From a checkpoint of a small image captioner.
Model: 3.8M parameters, encoder arch vit, encoder norm layernorm, encoder activation gelu, encoder layers 10, encoder width 128, decoder width 128, decoder layers 7, decoder activation gelu.
Training: ademamix at rate 0.00105, 11000 steps.
Data: trained on photos of plants and fungi (iNaturalist), 45211 training examples, 31.1 epochs.
Rows from block 2 of the text decoder, named by matrix and row number. Rows with one number belong to one neuron. Each number is 50 + 12 x the weight over its row's rms, rounded and kept within 0 to 99. All counts start at 0. After the name is the row's rms in percent of the matrix's.
# fc1: MLP up (decoder.blocks.2.mlp.fc1.weight, 512x128), inputs 0-63
# fc2: MLP down (decoder.blocks.2.mlp.fc2.weight, 128x512, transposed), outputs 0-63
fc1.317 105:55 66 56 47 52 57 77 46 60 54 58 46 32 70 50 51 30 50 51 76 39 50 57 42 44 39 61 68 54 45 39 27 63 42 43 71 65 49 42 50 63 33 32 50 49 51 51 58 49 52 45 57 51 57 69 40 33 67 62 44 48 21 48 41
fc2.317 123:65 38 58 61 51 39 50 34 40 53 23 43 72 29 55 46 62 63 59 54 53 47 49 50 66 53 55 32 31 43 19 49 45 60 69 23 26 48 37 52 34 50 52 58 45 43 72 48 38 58 53 39 46 48 79 57 59 52 33 62 52 49 56 76
fc1.318 104:60 37 52 28 60 49 55 44 45 43 35 48 63 62 45 31 62 41 55 54 46 61 58 62 43 31 57 71 66 48 47 58 63 52 08 53 64 63 56 57 56 49 39 94 71 44 56 51 42 54 52 55 49 65 42 57 63 62 51 52 63 42 39 54
fc2.318 123:60 32 70 48 53 46 40 45 12 46 68 51 52 45 50 35 71 61 33 63 53 41 39 51 65 47 54 39 38 50 51 65 61 68 64 41 36 60 38 49 37 63 56 64 38 27 64 59 57 60 37 54 66 46 61 53 49 38 55 71 37 42 53 84
fc1.319 093:39 48 50 38 41 50 36 44 71 35 49 39 45 45 38 65 59 57 32 35 55 57 49 30 54 57 45 63 56 36 65 23 52 52 55 44 63 46 60 56 52 50 64 47 62 57 51 46 78 34 47 37 53 39 34 49 49 45 43 49 61 36 72 39
fc2.319 100:56 31 40 21 36 58 37 60 40 48 53 63 77 59 39 55 48 69 53 82 55 58 67 67 39 31 54 58 66 72 50 63 62 63 40 37 51 53 64 53 58 54 43 56 50 54 34 50 52 52 57 46 25 28 76 54 61 78 39 49 48 56 23 50
fc1.320 100:63 44 53 47 50 57 50 68 41 56 52 65 59 67 51 60 30 47 34 48 39 67 58 49 48 34 46 28 38 49 51 54 56 64 26 55 54 33 53 50 62 50 35 52 44 61 23 36 69 41 30 46 67 58 45 47 52 55 77 58 33 56 51 30
fc2.320 079:37 22 41 67 39 51 32 57 46 58 80 90 36 53 47 59 57 41 63 49 43 76 54 39 29 37 55 54 44 44 59 64 38 62 54 63 45 43 49 49 46 65 68 65 49 55 57 46 48 47 57 41 57 54 48 49 58 38 67 41 52 64 49 16
fc1.321 098:43 50 49 11 50 49 58 59 47 47 34 49 60 50 32 52 66 54 33 69 58 73 23 59 47 45 60 42 53 36 48 50 59 57 33 49 51 55 58 60 81 26 52 41 37 53 36 39 51 50 73 71 52 52 46 31 49 44 47 48 54 53 51 62
fc2.321 086:49 66 54 55 53 22 41 50 46 53 51 36 31 59 47 55 62 46 53 39 42 36 49 26 60 33 42 82 53 52 61 45 31 36 51 45 70 46 54 44 49 40 79 26 88 66 55 53 52 49 37 48 67 36 44 50 47 32 47 52 30 72 64 48
fc1.322 104:26 46 32 56 39 46 49 44 47 33 44 62 55 64 65 64 44 39 52 40 47 49 51 32 68 58 57 31 57 63 32 35 59 66 52 62 65 50 65 56 61 42 41 60 50 35 45 43 48 25 45 53 38 69 56 50 28 37 48 39 49 38 43 74
fc2.322 112:53 41 54 60 65 65 68 51 38 21 41 53 27 39 55 49 53 60 53 59 55 47 43 37 11 67 44 30 62 35 58 64 47 60 46 53 74 48 41 77 53 45 50 46 29 66 59 56 46 46 59 54 36 52 58 45 41 59 45 49 51 48 40 60
fc1.323 099:55 63 46 58 31 61 56 45 54 45 41 62 53 49 60 31 36 62 35 34 55 48 49 50 55 37 59 57 44 76 45 25 52 75 64 43 53 47 38 56 37 52 67 30 40 42 46 32 53 55 59 45 55 58 48 42 47 51 53 53 21 30 47 41
fc2.323 106:62 52 59 52 51 41 48 26 53 45 62 46 43 52 49 45 67 32 50 61 39 61 54 54 65 26 45 46 41 54 61 32 46 44 61 47 46 31 48 34 42 46 51 45 58 66 45 39 44 42 76 52 44 46 44 53 47 63 71 35 54 51 51 59
fc1.324 097:59 69 50 56 54 48 53 49 48 61 52 43 62 47 36 56 47 59 55 46 55 41 45 54 71 58 60 33 53 34 62 53 48 52 42 57 56 56 61 50 71 55 64 45 66 40 43 51 52 36 75 37 55 45 54 55 40 65 45 63 47 45 37 47
fc2.324 087:44 44 42 53 36 36 46 73 77 49 59 28 32 72 44 67 58 34 70 41 40 62 54 46 48 48 54 50 66 56 61 40 55 33 53 51 58 45 37 42 51 38 61 58 49 51 38 55 51 54 48 35 50 43 58 48 51 40 54 49 49 49 29 36
fc1.325 089:44 50 41 40 49 43 51 58 54 26 46 43 59 29 52 53 44 66 48 48 51 48 58 45 55 56 40 42 30 42 59 65 59 59 48 40 51 38 55 51 67 49 44 46 41 52 38 46 56 56 72 48 42 41 49 36 47 37 49 61 54 39 46 54
fc2.325 091:52 54 36 68 41 25 45 48 51 69 56 50 34 61 61 31 53 41 47 47 40 47 35 36 57 31 55 63 44 29 49 34 62 36 50 52 68 51 66 52 50 42 50 59 50 38 35 70 42 56 67 57 50 49 48 80 41 36 74 45 62 47 40 38
fc1.326 099:44 70 46 24 42 52 65 69 33 55 35 37 64 54 63 53 35 49 66 52 46 51 54 54 34 48 63 50 48 47 63 45 50 56 48 31 40 41 48 49 51 61 67 32 60 52 54 43 50 35 50 70 59 56 23 42 36 37 50 55 30 64 66 31
fc2.326 111:51 41 72 45 49 41 63 51 43 52 42 52 50 42 67 73 54 50 48 30 42 43 34 45 51 50 39 74 34 47 38 36 55 52 45 52 46 57 56 47 48 61 58 64 36 35 51 73 70 71 68 65 50 37 64 81 54 68 33 53 46 45 50 44
fc1.327 083:63 48 40 70 59 42 53 60 49 53 49 45 41 63 56 10 67 45 27 43 53 46 55 50 61 35 60 58 46 60 43 33 54 75 52 49 47 46 46 76 63 50 53 70 54 35 52 33 66 44 62 55 20 60 68 53 48 37 54 50 39 26 53 69
fc2.327 085:45 46 62 55 49 41 67 35 57 50 44 50 57 52 55 51 68 54 50 53 53 45 49 48 54 53 54 35 37 59 57 40 44 51 51 50 67 71 55 42 31 31 62 67 37 54 38 29 47 61 62 46 46 50 55 37 46 23 37 47 60 68 50 35
fc1.328 107:43 65 43 55 45 59 72 59 43 49 39 49 46 23 38 54 59 48 41 41 59 74 45 18 17 55 45 42 30 65 48 35 56 56 73 38 46 63 52 56 50 46 50 25 35 41 50 41 65 63 55 42 69 68 52 62 50 53 70 52 38 48 53 43
fc2.328 100:43 63 60 65 53 29 27 26 72 65 44 43 60 48 43 70 29 52 40 56 65 70 46 57 38 54 47 61 48 46 55 39 48 52 49 45 39 64 56 46 47 47 55 63 66 40 57 45 36 42 52 27 64 42 53 39 53 58 48 48 29 47 47 71
fc1.329 101:52 55 50 40 51 71 53 73 42 51 54 64 45 65 51 48 66 47 66 43 72 55 46 44 50 54 40 43 43 92 42 38 49 46 40 48 53 56 55 48 44 51 25 58 45 47 31 57 44 48 39 49 47 34 24 44 56 54 69 63 46 52 46 47
fc2.329 092:65 39 76 49 47 54 49 46 65 45 55 43 51 35 58 49 75 51 61 48 45 31 41 51 48 47 45 45 76 62 50 36 47 45 57 66 59 66 63 40 42 42 59 35 56 76 54 48 54 48 42 43 47 54 44 61 44 56 58 41 37 53 44 15
fc1.330 099:37 46 25 41 43 51 55 46 55 67 28 47 68 72 42 80 60 42 36 63 52 42 41 48 48 76 24 63 42 48 47 46 83 51 40 49 64 54 49 48 51 47 30 59 53 66 41 61 51 49 79 51 48 52 51 49 50 63 57 44 75 17 64 64
fc2.330 105:52 51 50 55 49 55 52 27 50 47 51 65 50 49 53 45 57 60 58 55 69 53 64 55 53 50 53 55 47 52 35 60 48 47 59 55 41 78 57 33 54 58 48 51 41 42 37 51 52 29 65 40 73 53 46 34 54 38 61 66 21 36 43 38
fc1.331 103:39 54 52 74 28 77 51 44 49 50 48 71 51 54 51 61 52 65 46 56 35 56 44 46 72 32 55 50 25 50 45 26 52 50 38 55 51 39 52 57 37 50 37 29 45 49 61 42 60 53 33 30 56 49 47 54 55 50 64 55 58 51 61 63
fc2.331 083:46 41 41 25 48 56 52 63 39 57 47 52 48 46 72 46 42 43 58 52 46 48 51 55 51 40 20 60 57 36 48 54 56 62 55 41 48 43 47 57 47 65 60 59 80 39 49 60 57 44 56 37 53 49 73 57 54 68 35 52 59 39 50 50
fc1.332 099:51 64 31 56 33 52 52 60 62 40 45 52 51 43 44 35 62 58 51 55 51 52 41 40 72 34 57 39 33 83 51 32 63 62 58 58 47 39 45 93 54 52 48 46 44 32 58 39 50 45 41 53 40 53 54 52 41 50 44 65 37 17 51 56
fc2.332 087:32 44 58 38 71 51 38 46 46 35 47 44 47 52 53 53 57 42 54 45 56 36 48 44 51 15 35 59 69 43 72 44 26 39 59 65 54 63 58 41 46 30 57 33 31 48 75 41 54 46 63 44 60 34 36 64 50 42 40 50 52 46 57 36
fc1.333 077:50 49 58 67 67 41 72 46 55 54 51 51 49 50 42 63 54 45 67 29 42 40 68 71 71 31 48 46 51 72 64 20 61 62 51 58 72 50 55 52 52 67 62 56 58 41 53 59 53 59 26 63 59 37 68 76 34 43 46 65 50 62 51 56
fc2.333 061:54 77 59 68 57 43 49 16 52 27 70 42 50 49 64 51 71 48 53 55 76 56 49 43 42 43 58 47 40 42 52 41 54 46 64 57 54 47 51 49 45 50 46 45 50 66 54 64 54 51 32 63 40 38 50 59 50 65 42 54 50 55 67 36
fc1.334 111:40 68 44 74 41 39 77 41 22 41 35 48 52 45 47 53 47 42 68 45 68 56 34 58 55 39 62 45 65 54 31 56 37 59 56 38 57 57 32 49 45 28 43 73 32 54 44 45 59 44 51 64 42 48 58 41 67 52 50 61 62 43 54 54
fc2.334 106:57 53 49 60 46 53 36 57 35 52 51 62 31 35 62 55 48 39 43 49 27 31 50 54 44 43 40 55 48 59 54 31 27 38 61 52 55 53 46 46 43 27 58 39 50 62 58 40 46 50 41 23 34 45 40 65 43 76 51 50 35 58 41 45
fc1.335 115:52 50 50 58 44 43 49 50 23 31 58 32 82 50 47 34 46 45 51 57 52 74 62 59 48 70 31 57 42 42 20 44 46 81 49 59 91 45 39 54 44 28 44 70 64 55 61 46 45 44 56 73 44 67 58 50 55 68 60 47 46 41 39 46
fc2.335 123:42 49 52 39 47 26 41 56 45 48 54 54 56 48 78 14 57 37 44 51 52 46 57 52 54 33 49 51 45 50 48 56 50 64 62 48 77 59 34 48 51 29 49 50 40 56 40 70 34 28 54 46 37 61 65 51 57 57 51 32 52 57 16 45
fc1.336 105:57 72 51 57 38 37 52 57 51 56 50 50 65 55 48 54 41 63 60 46 50 64 57 27 52 33 68 55 20 52 38 50 59 66 51 44 52 40 45 79 46 32 44 50 52 40 46 52 36 35 48 57 55 74 50 50 45 27 44 51 31 44 50 45
fc2.336 111:22 55 80 53 46 43 47 38 46 35 58 53 53 51 28 56 39 29 56 54 46 79 51 53 60 49 58 52 29 53 49 46 51 41 55 44 71 34 50 12 39 63 72 50 53 29 38 41 48 61 59 45 68 47 32 61 51 34 48 64 42 63 38 34
fc1.337 098:56 50 21 50 57 53 37 58 48 58 52 52 48 36 48 63 46 49 57 33 28 44 47 35 35 54 44 44 55 50 64 54 75 47 47 37 60 60 16 34 40 46 45 38 72 71 28 49 52 71 47 44 39 39 54 42 46 53 57 54 57 52 51 71
fc2.337 082:54 55 47 52 52 46 62 58 62 46 58 43 63 39 27 59 73 65 29 61 43 53 43 48 31 58 63 41 33 35 52 59 48 26 38 66 58 57 50 67 25 43 36 25 50 35 56 45 49 40 51 51 71 45 74 50 48 60 57 54 50 36 61 34
fc1.338 103:53 46 34 32 30 46 47 51 49 51 42 48 34 65 54 52 38 46 65 41 32 61 48 48 61 52 65 77 51 59 45 51 60 71 50 56 47 33 52 75 49 59 49 41 31 51 45 37 51 34 51 54 44 55 52 40 66 77 43 50 45 49 58 50
fc2.338 121:43 17 43 54 61 68 56 60 48 59 40 38 66 29 31 45 72 74 69 56 49 45 57 55 40 66 50 38 57 72 49 32 58 39 54 51 58 36 54 46 31 37 54 36 60 37 44 64 66 56 40 33 73 55 59 25 53 27 28 51 59 44 56 51
fc1.339 122:42 53 48 55 38 58 59 69 52 52 52 44 50 42 40 51 44 60 25 51 47 62 43 38 49 48 43 34 48 62 57 52 48 56 62 50 43 47 66 47 38 58 56 24 53 56 37 40 52 42 55 43 58 30 57 37 30 47 65 60 49 58 67 71
fc2.339 127:55 80 39 46 45 47 64 53 59 43 60 48 66 59 13 57 59 40 51 76 38 59 53 44 36 29 22 56 43 51 54 32 59 40 47 43 33 59 64 43 43 51 44 63 50 62 39 47 58 46 69 49 40 29 46 51 50 69 54 51 40 39 50 42
fc1.340 088:40 68 41 24 58 31 48 50 63 58 45 41 58 31 42 45 40 71 49 30 29 70 35 58 40 47 55 62 40 50 49 40 57 50 66 75 67 46 61 34 51 45 54 54 65 42 41 51 54 54 70 55 54 45 42 33 55 54 63 58 55 64 28 50
fc2.340 100:49 56 51 58 48 47 32 51 47 55 58 64 32 49 55 59 53 30 72 49 28 62 50 66 41 36 60 57 47 28 69 46 52 32 49 68 46 35 30 61 56 44 63 45 71 39 19 54 87 51 43 53 45 43 27 51 67 41 52 53 41 50 45 53