Rows from block 3 of the image encoder of a small image captioner, named by matrix and row number. Rows with one number belong to one neuron. Each number is 50 + 15 x the weight over its row's rms, rounded and kept within 0 to 99. All counts start at 0.
After each neuron's rows are labels from the 100 images, of 14976, where the neuron reaches its highest value: "place" is the part of the image that holds the peak. Only what is clearly more common there than usual is listed. The data: photos of plants and fungi (iNaturalist). In brackets: how many of the 100, against the usual share in percent.
# fc1: MLP up (encoder.blocks.3.mlp.fc1.weight, 384x128), inputs 64-127
# fc2: MLP down (encoder.blocks.3.mlp.fc2.weight, 128x384, transposed), outputs 64-127

fc1.329:56 51 38 26 23 70 13 51 52 54 47 59 20 53 91 27 51 42 22 53 65 55 20 45 48 42 74 55 21 62 35 62 49 46 44 58 45 50 66 54 42 27 50 55 42 60 60 26 63 53 26 51 78 73 67 21 49 39 42 27 46 58 24 65
fc2.329:09 63 20 54 55 55 71 34 38 42 41 62 61 26 41 46 40 77 45 50 50 36 55 31 73 50 12 53 52 36 48 61 59 55 53 34 58 50 70 49 31 52 51 55 49 43 44 52 58 58 53 68 42 32 34 70 64 84 71 53 47 49 48 50
place: centre (28 vs 6.2)

fc1.374:69 38 56 48 15 64 38 61 42 69 73 28 43 76 45 53 58 18 48 31 52 57 69 45 31 33 65 32 32 23 53 38 43 48 53 56 58 64 61 40 50 51 88 32 49 62 85 62 47 50 54 54 51 52 51 60 60 37 49 50 73 42 65 47
fc2.374:45 58 58 74 29 67 47 36 32 39 48 53 64 53 52 37 30 54 88 49 76 36 62 58 58 59 49 79 39 50 53 40 53 34 54 29 70 39 70 28 43 64 62 65 64 40 81 77 41 56 32 43 45 51 39 76 63 49 47 41 43 49 41 64
place: centre (26 vs 6.2)

fc1.68:63 37 53 44 57 44 48 34 40 40 50 77 41 83 53 47 34 23 55 66 42 43 38 19 53 63 54 65 68 86 20 52 55 69 33 41 67 30 66 54 49 45 28 46 54 73 40 45 63 29 36 50 43 44 56 29 56 52 54 76 64 32 48 51
fc2.68:16 56 50 55 28 55 56 28 22 49 36 57 54 48 47 55 35 88 75 54 61 59 49 56 73 52 34 57 54 49 50 45 81 45 57 40 69 60 54 52 49 48 48 56 72 32 53 46 49 58 34 31 35 60 42 57 35 73 69 49 32 55 42 60
place: bottom left (33 vs 14.1)

fc1.71:57 72 46 53 47 46 35 42 64 45 40 40 64 50 35 84 62 39 41 53 49 33 51 50 38 37 52 41 54 36 59 26 63 44 28 65 37 33 55 78 51 39 37 54 45 55 52 50 50 33 50 53 58 45 61 65 60 43 43 57 50 45 73 41
fc2.71:39 50 41 52 24 71 33 41 60 45 57 81 57 71 51 31 46 70 81 66 50 30 53 81 43 81 39 57 51 53 50 31 63 45 58 34 45 38 50 25 54 70 16 54 73 50 56 46 49 72 15 29 60 33 32 37 54 65 38 59 26 38 48 33
place: top left (32 vs 14.1); top centre (27 vs 9.4)

fc1.72:73 45 62 46 48 50 26 53 72 62 45 59 61 64 13 60 47 46 43 44 44 48 43 33 25 36 49 59 45 55 56 41 46 23 46 47 44 44 36 57 53 58 55 08 63 94 57 65 40 39 64 80 57 50 58 46 46 47 27 57 37 51 64 61
fc2.72:56 46 57 78 50 61 31 49 50 42 29 71 51 45 45 31 58 58 63 63 49 43 48 66 39 47 50 81 42 69 75 74 54 22 45 53 26 48 46 28 61 91 34 66 52 63 51 37 41 60 03 55 84 45 22 59 72 51 56 24 24 51 37 41
place: top left (34 vs 14.1); top centre (27 vs 9.4)

fc1.199:63 47 67 55 35 52 21 49 58 53 65 48 53 51 11 61 52 31 26 40 69 49 51 52 44 50 71 44 55 37 68 41 64 34 51 53 52 34 56 38 63 59 65 34 81 73 47 73 25 45 65 70 76 63 55 55 51 64 27 65 48 38 95 51
fc2.199:54 54 42 60 42 77 24 40 42 41 45 71 61 56 36 41 35 56 70 84 55 44 48 36 68 48 35 75 37 68 37 56 58 14 51 35 61 51 50 44 38 79 37 62 60 65 64 62 38 65 15 44 63 74 43 67 73 53 45 56 30 33 45 64
place: top centre (27 vs 9.4)

fc1.147:54 28 33 64 12 47 56 44 48 47 48 44 39 54 06 61 48 49 54 59 59 50 79 57 77 48 65 49 34 49 46 39 60 48 49 47 90 03 62 33 46 49 60 42 61 46 48 67 65 58 57 54 46 46 33 50 69 67 54 58 57 25 54 70
fc2.147:27 29 44 59 41 71 77 29 33 49 29 76 52 43 58 52 30 82 57 59 58 36 44 56 78 45 33 54 33 33 39 51 62 34 50 50 63 53 55 37 35 48 43 68 49 43 56 46 35 48 43 38 60 55 25 57 45 99 49 68 47 50 44 53
place: bottom centre (29 vs 9.4)

fc1.4:54 56 86 35 40 44 31 39 49 77 43 40 38 67 87 54 37 50 28 37 40 52 36 43 33 38 63 43 39 62 26 50 50 46 25 78 36 45 69 69 49 36 63 55 39 71 72 19 42 16 38 74 49 80 53 80 45 43 56 43 46 51 49 55
fc2.4:00 56 39 55 54 84 70 66 43 51 52 58 56 60 39 19 47 79 57 51 54 41 65 41 57 47 43 63 43 39 53 73 61 56 43 56 46 59 48 40 49 67 48 56 51 30 76 51 49 82 69 42 61 55 64 35 50 55 59 39 43 60 47 37
place: top centre (27 vs 9.4); centre (25 vs 6.2)

fc1.241:56 70 20 37 43 43 68 41 35 52 40 55 32 52 60 49 26 49 63 64 55 54 31 33 51 58 49 42 55 71 15 59 51 82 28 37 53 16 62 60 30 38 37 78 41 56 29 44 55 39 21 44 34 39 71 15 51 60 60 60 46 28 40 63
fc2.241:18 48 58 62 39 59 66 41 40 27 59 63 62 47 61 48 41 95 45 62 76 52 49 57 66 48 46 54 51 56 44 30 63 40 63 48 65 39 51 51 41 55 32 45 54 37 64 64 30 51 40 27 68 43 41 62 36 72 63 46 18 47 49 46
place: bottom left (32 vs 14.1)

fc1.356:58 48 66 62 81 43 42 43 35 44 42 40 50 41 60 53 42 40 39 56 51 38 39 37 63 62 41 40 78 59 36 66 49 66 43 55 50 18 56 61 53 26 64 51 32 87 36 42 50 55 44 61 39 22 62 59 49 51 73 70 45 40 71 32
fc2.356:34 54 20 56 29 49 58 40 21 36 54 62 42 53 51 57 55 57 38 48 53 68 36 28 54 79 44 02 59 81 35 51 50 60 59 39 74 42 66 62 30 26 43 56 45 58 39 77 49 26 48 47 38 63 46 30 31 77 42 57 44 51 44 83
place: bottom left (35 vs 14.1)

fc1.330:57 50 49 34 69 64 22 42 60 56 52 54 70 48 33 49 49 44 57 40 35 46 74 14 17 38 52 34 55 67 76 46 35 53 64 41 71 14 59 40 55 57 55 23 64 69 57 57 21 42 60 73 42 67 59 49 52 29 40 76 37 58 72 62
fc2.330:49 33 29 78 23 43 23 35 42 43 36 51 49 52 49 37 44 64 75 52 75 60 42 83 69 52 40 68 40 46 54 53 61 21 51 55 37 53 36 36 69 94 29 65 48 58 53 54 53 49 41 50 83 43 26 53 64 45 42 26 42 29 43 34
place: top right (33 vs 14.1)

fc1.41:61 57 43 31 25 38 51 47 43 51 43 53 27 88 31 39 39 55 52 42 51 58 63 32 25 60 59 46 36 70 61 51 69 60 51 72 65 34 54 50 48 32 50 55 66 56 63 55 65 39 16 63 52 49 37 35 59 60 42 36 53 35 46 57
fc2.41:01 42 48 46 22 55 71 51 54 51 47 50 66 59 55 26 42 79 88 49 56 57 51 69 54 66 50 47 49 55 64 60 45 50 57 56 54 43 51 52 49 62 39 34 58 56 54 86 35 41 59 47 46 31 35 62 45 76 37 32 42 48 58 58
place: bottom left (33 vs 14.1)

fc1.301:71 44 58 60 32 64 15 50 56 63 63 55 41 46 62 69 43 23 51 53 53 64 59 33 63 95 57 38 27 59 46 45 45 50 50 44 90 38 81 79 58 63 52 46 50 57 66 81 43 33 42 51 28 56 60 61 35 22 48 45 64 43 50 56
fc2.301:51 60 48 58 41 71 61 38 45 54 65 60 62 56 48 54 45 69 79 60 67 54 73 82 60 71 14 49 49 39 38 33 64 34 63 43 61 62 61 37 23 34 45 53 65 26 75 72 30 57 24 24 40 47 42 62 43 42 57 64 48 49 61 85
place: top left (36 vs 14.1); top right (34 vs 14.1)

fc1.141:69 48 37 38 48 43 47 51 58 59 44 53 28 59 64 35 35 46 47 29 67 44 39 35 44 48 56 55 36 73 12 41 49 53 38 41 64 20 63 56 48 45 53 54 43 83 43 68 49 55 68 73 56 38 91 41 71 38 61 57 73 23 52 42
fc2.141:32 46 45 42 58 64 57 23 31 32 59 59 71 46 75 31 35 64 61 68 69 35 53 41 67 53 52 62 50 70 41 44 58 57 52 59 68 46 70 52 26 51 34 59 66 39 49 40 52 74 24 42 32 51 38 59 48 76 54 29 03 49 36 61
place: bottom left (32 vs 14.1)

fc1.182:62 42 41 71 58 52 45 76 57 58 52 64 69 43 26 43 72 47 32 43 78 45 40 18 39 38 47 52 46 47 59 46 48 41 76 51 51 40 42 36 64 47 51 24 55 60 49 71 49 63 58 71 66 31 48 47 59 46 30 50 47 34 60 53
fc2.182:46 52 51 54 36 50 41 63 43 50 44 57 46 70 64 12 55 84 62 68 58 65 60 47 42 49 64 76 18 62 49 71 59 42 52 60 56 47 48 11 58 78 44 67 38 52 59 46 65 74 27 35 54 47 21 36 47 59 46 24 45 26 16 47
place: top right (36 vs 14.1); top centre (27 vs 9.4)

fc1.59:60 42 46 43 29 61 14 59 55 59 73 29 88 51 45 53 73 22 47 49 31 45 60 60 14 49 53 44 49 48 63 27 43 45 65 48 51 15 39 48 58 81 67 32 66 49 52 59 29 45 65 66 59 57 47 55 46 27 44 36 49 53 60 41
fc2.59:29 33 53 57 43 62 35 45 51 68 52 51 95 65 35 40 54 73 57 59 50 51 57 67 68 52 52 50 22 48 48 51 63 31 65 52 50 36 63 00 32 66 41 55 47 51 73 75 48 52 44 43 69 46 42 76 64 39 60 33 38 18 65 46
place: top right (42 vs 14.1)

fc1.204:65 59 61 65 10 51 01 34 48 72 44 51 57 77 47 49 62 33 62 43 39 45 81 65 42 54 71 57 42 49 60 50 69 51 44 64 35 30 39 28 55 62 61 33 53 53 66 53 36 33 44 61 81 58 40 41 38 32 52 36 41 61 57 51
fc2.204:34 49 44 68 30 90 38 52 40 15 54 43 66 57 38 43 45 62 51 55 44 69 67 39 74 38 54 61 27 58 51 45 43 63 48 50 53 56 59 21 25 56 52 54 47 60 53 65 37 56 53 34 53 65 49 48 85 72 47 34 41 44 46 54
place: top right (36 vs 14.1); top left (36 vs 14.1)

fc1.163:56 51 59 30 51 65 37 35 35 49 46 43 39 87 68 59 40 22 59 46 35 64 58 48 66 34 68 31 47 51 33 38 31 82 52 40 46 39 89 82 46 44 29 54 38 63 53 51 61 35 31 46 41 52 62 69 86 09 53 43 61 37 52 75
fc2.163:41 59 36 64 38 46 50 45 49 76 51 52 35 74 41 52 43 65 67 44 45 32 73 58 51 56 16 49 45 37 49 62 59 31 49 43 53 70 62 47 44 49 37 66 31 28 54 55 55 54 50 78 30 46 50 57 60 54 54 24 20 43 69 28
place: centre (30 vs 6.2)

fc1.160:52 51 38 70 76 47 18 57 53 62 44 46 45 24 66 39 52 45 27 43 48 73 63 52 23 44 66 59 24 62 53 34 33 56 49 63 31 50 43 47 55 63 52 56 64 47 66 38 41 41 90 62 56 70 26 54 64 14 35 47 44 68 50 51
fc2.160:23 37 45 70 39 73 43 32 33 31 62 67 62 37 31 35 42 58 56 74 75 51 44 35 64 57 39 62 47 53 44 24 70 23 62 44 54 34 59 30 34 58 35 63 65 24 80 56 16 53 39 44 56 47 54 65 49 51 65 53 42 49 53 55
place: centre (26 vs 6.2)

fc1.133:45 75 39 53 50 30 41 34 33 50 37 66 65 61 21 48 31 54 83 54 54 40 65 12 34 61 56 70 59 60 64 42 52 43 46 35 42 31 65 70 13 56 45 65 50 73 46 64 46 18 46 54 32 45 54 55 61 21 52 35 37 53 57 62
fc2.133:22 49 35 58 34 88 66 28 40 42 46 60 45 57 45 47 52 55 60 64 46 48 59 47 79 62 25 48 51 60 18 48 77 64 41 57 69 56 74 69 27 49 32 63 64 30 34 72 60 61 51 48 50 49 65 67 33 72 50 60 33 48 49 56
place: top left (47 vs 14.1)

fc1.116:66 50 60 66 49 58 59 34 52 70 63 44 35 52 42 51 39 17 73 27 26 82 69 50 36 45 57 52 39 11 43 41 47 27 47 51 57 48 84 20 46 60 55 44 54 47 67 48 59 52 51 51 25 56 54 82 62 28 67 46 70 48 68 60
fc2.116:40 52 41 61 38 59 57 45 31 57 70 44 52 47 24 33 38 52 68 53 60 36 31 56 63 58 50 66 32 58 55 34 51 32 59 46 57 49 67 46 44 40 61 45 63 66 65 71 28 85 41 22 47 34 50 70 32 62 51 44 35 39 60 56
place: centre (25 vs 6.2)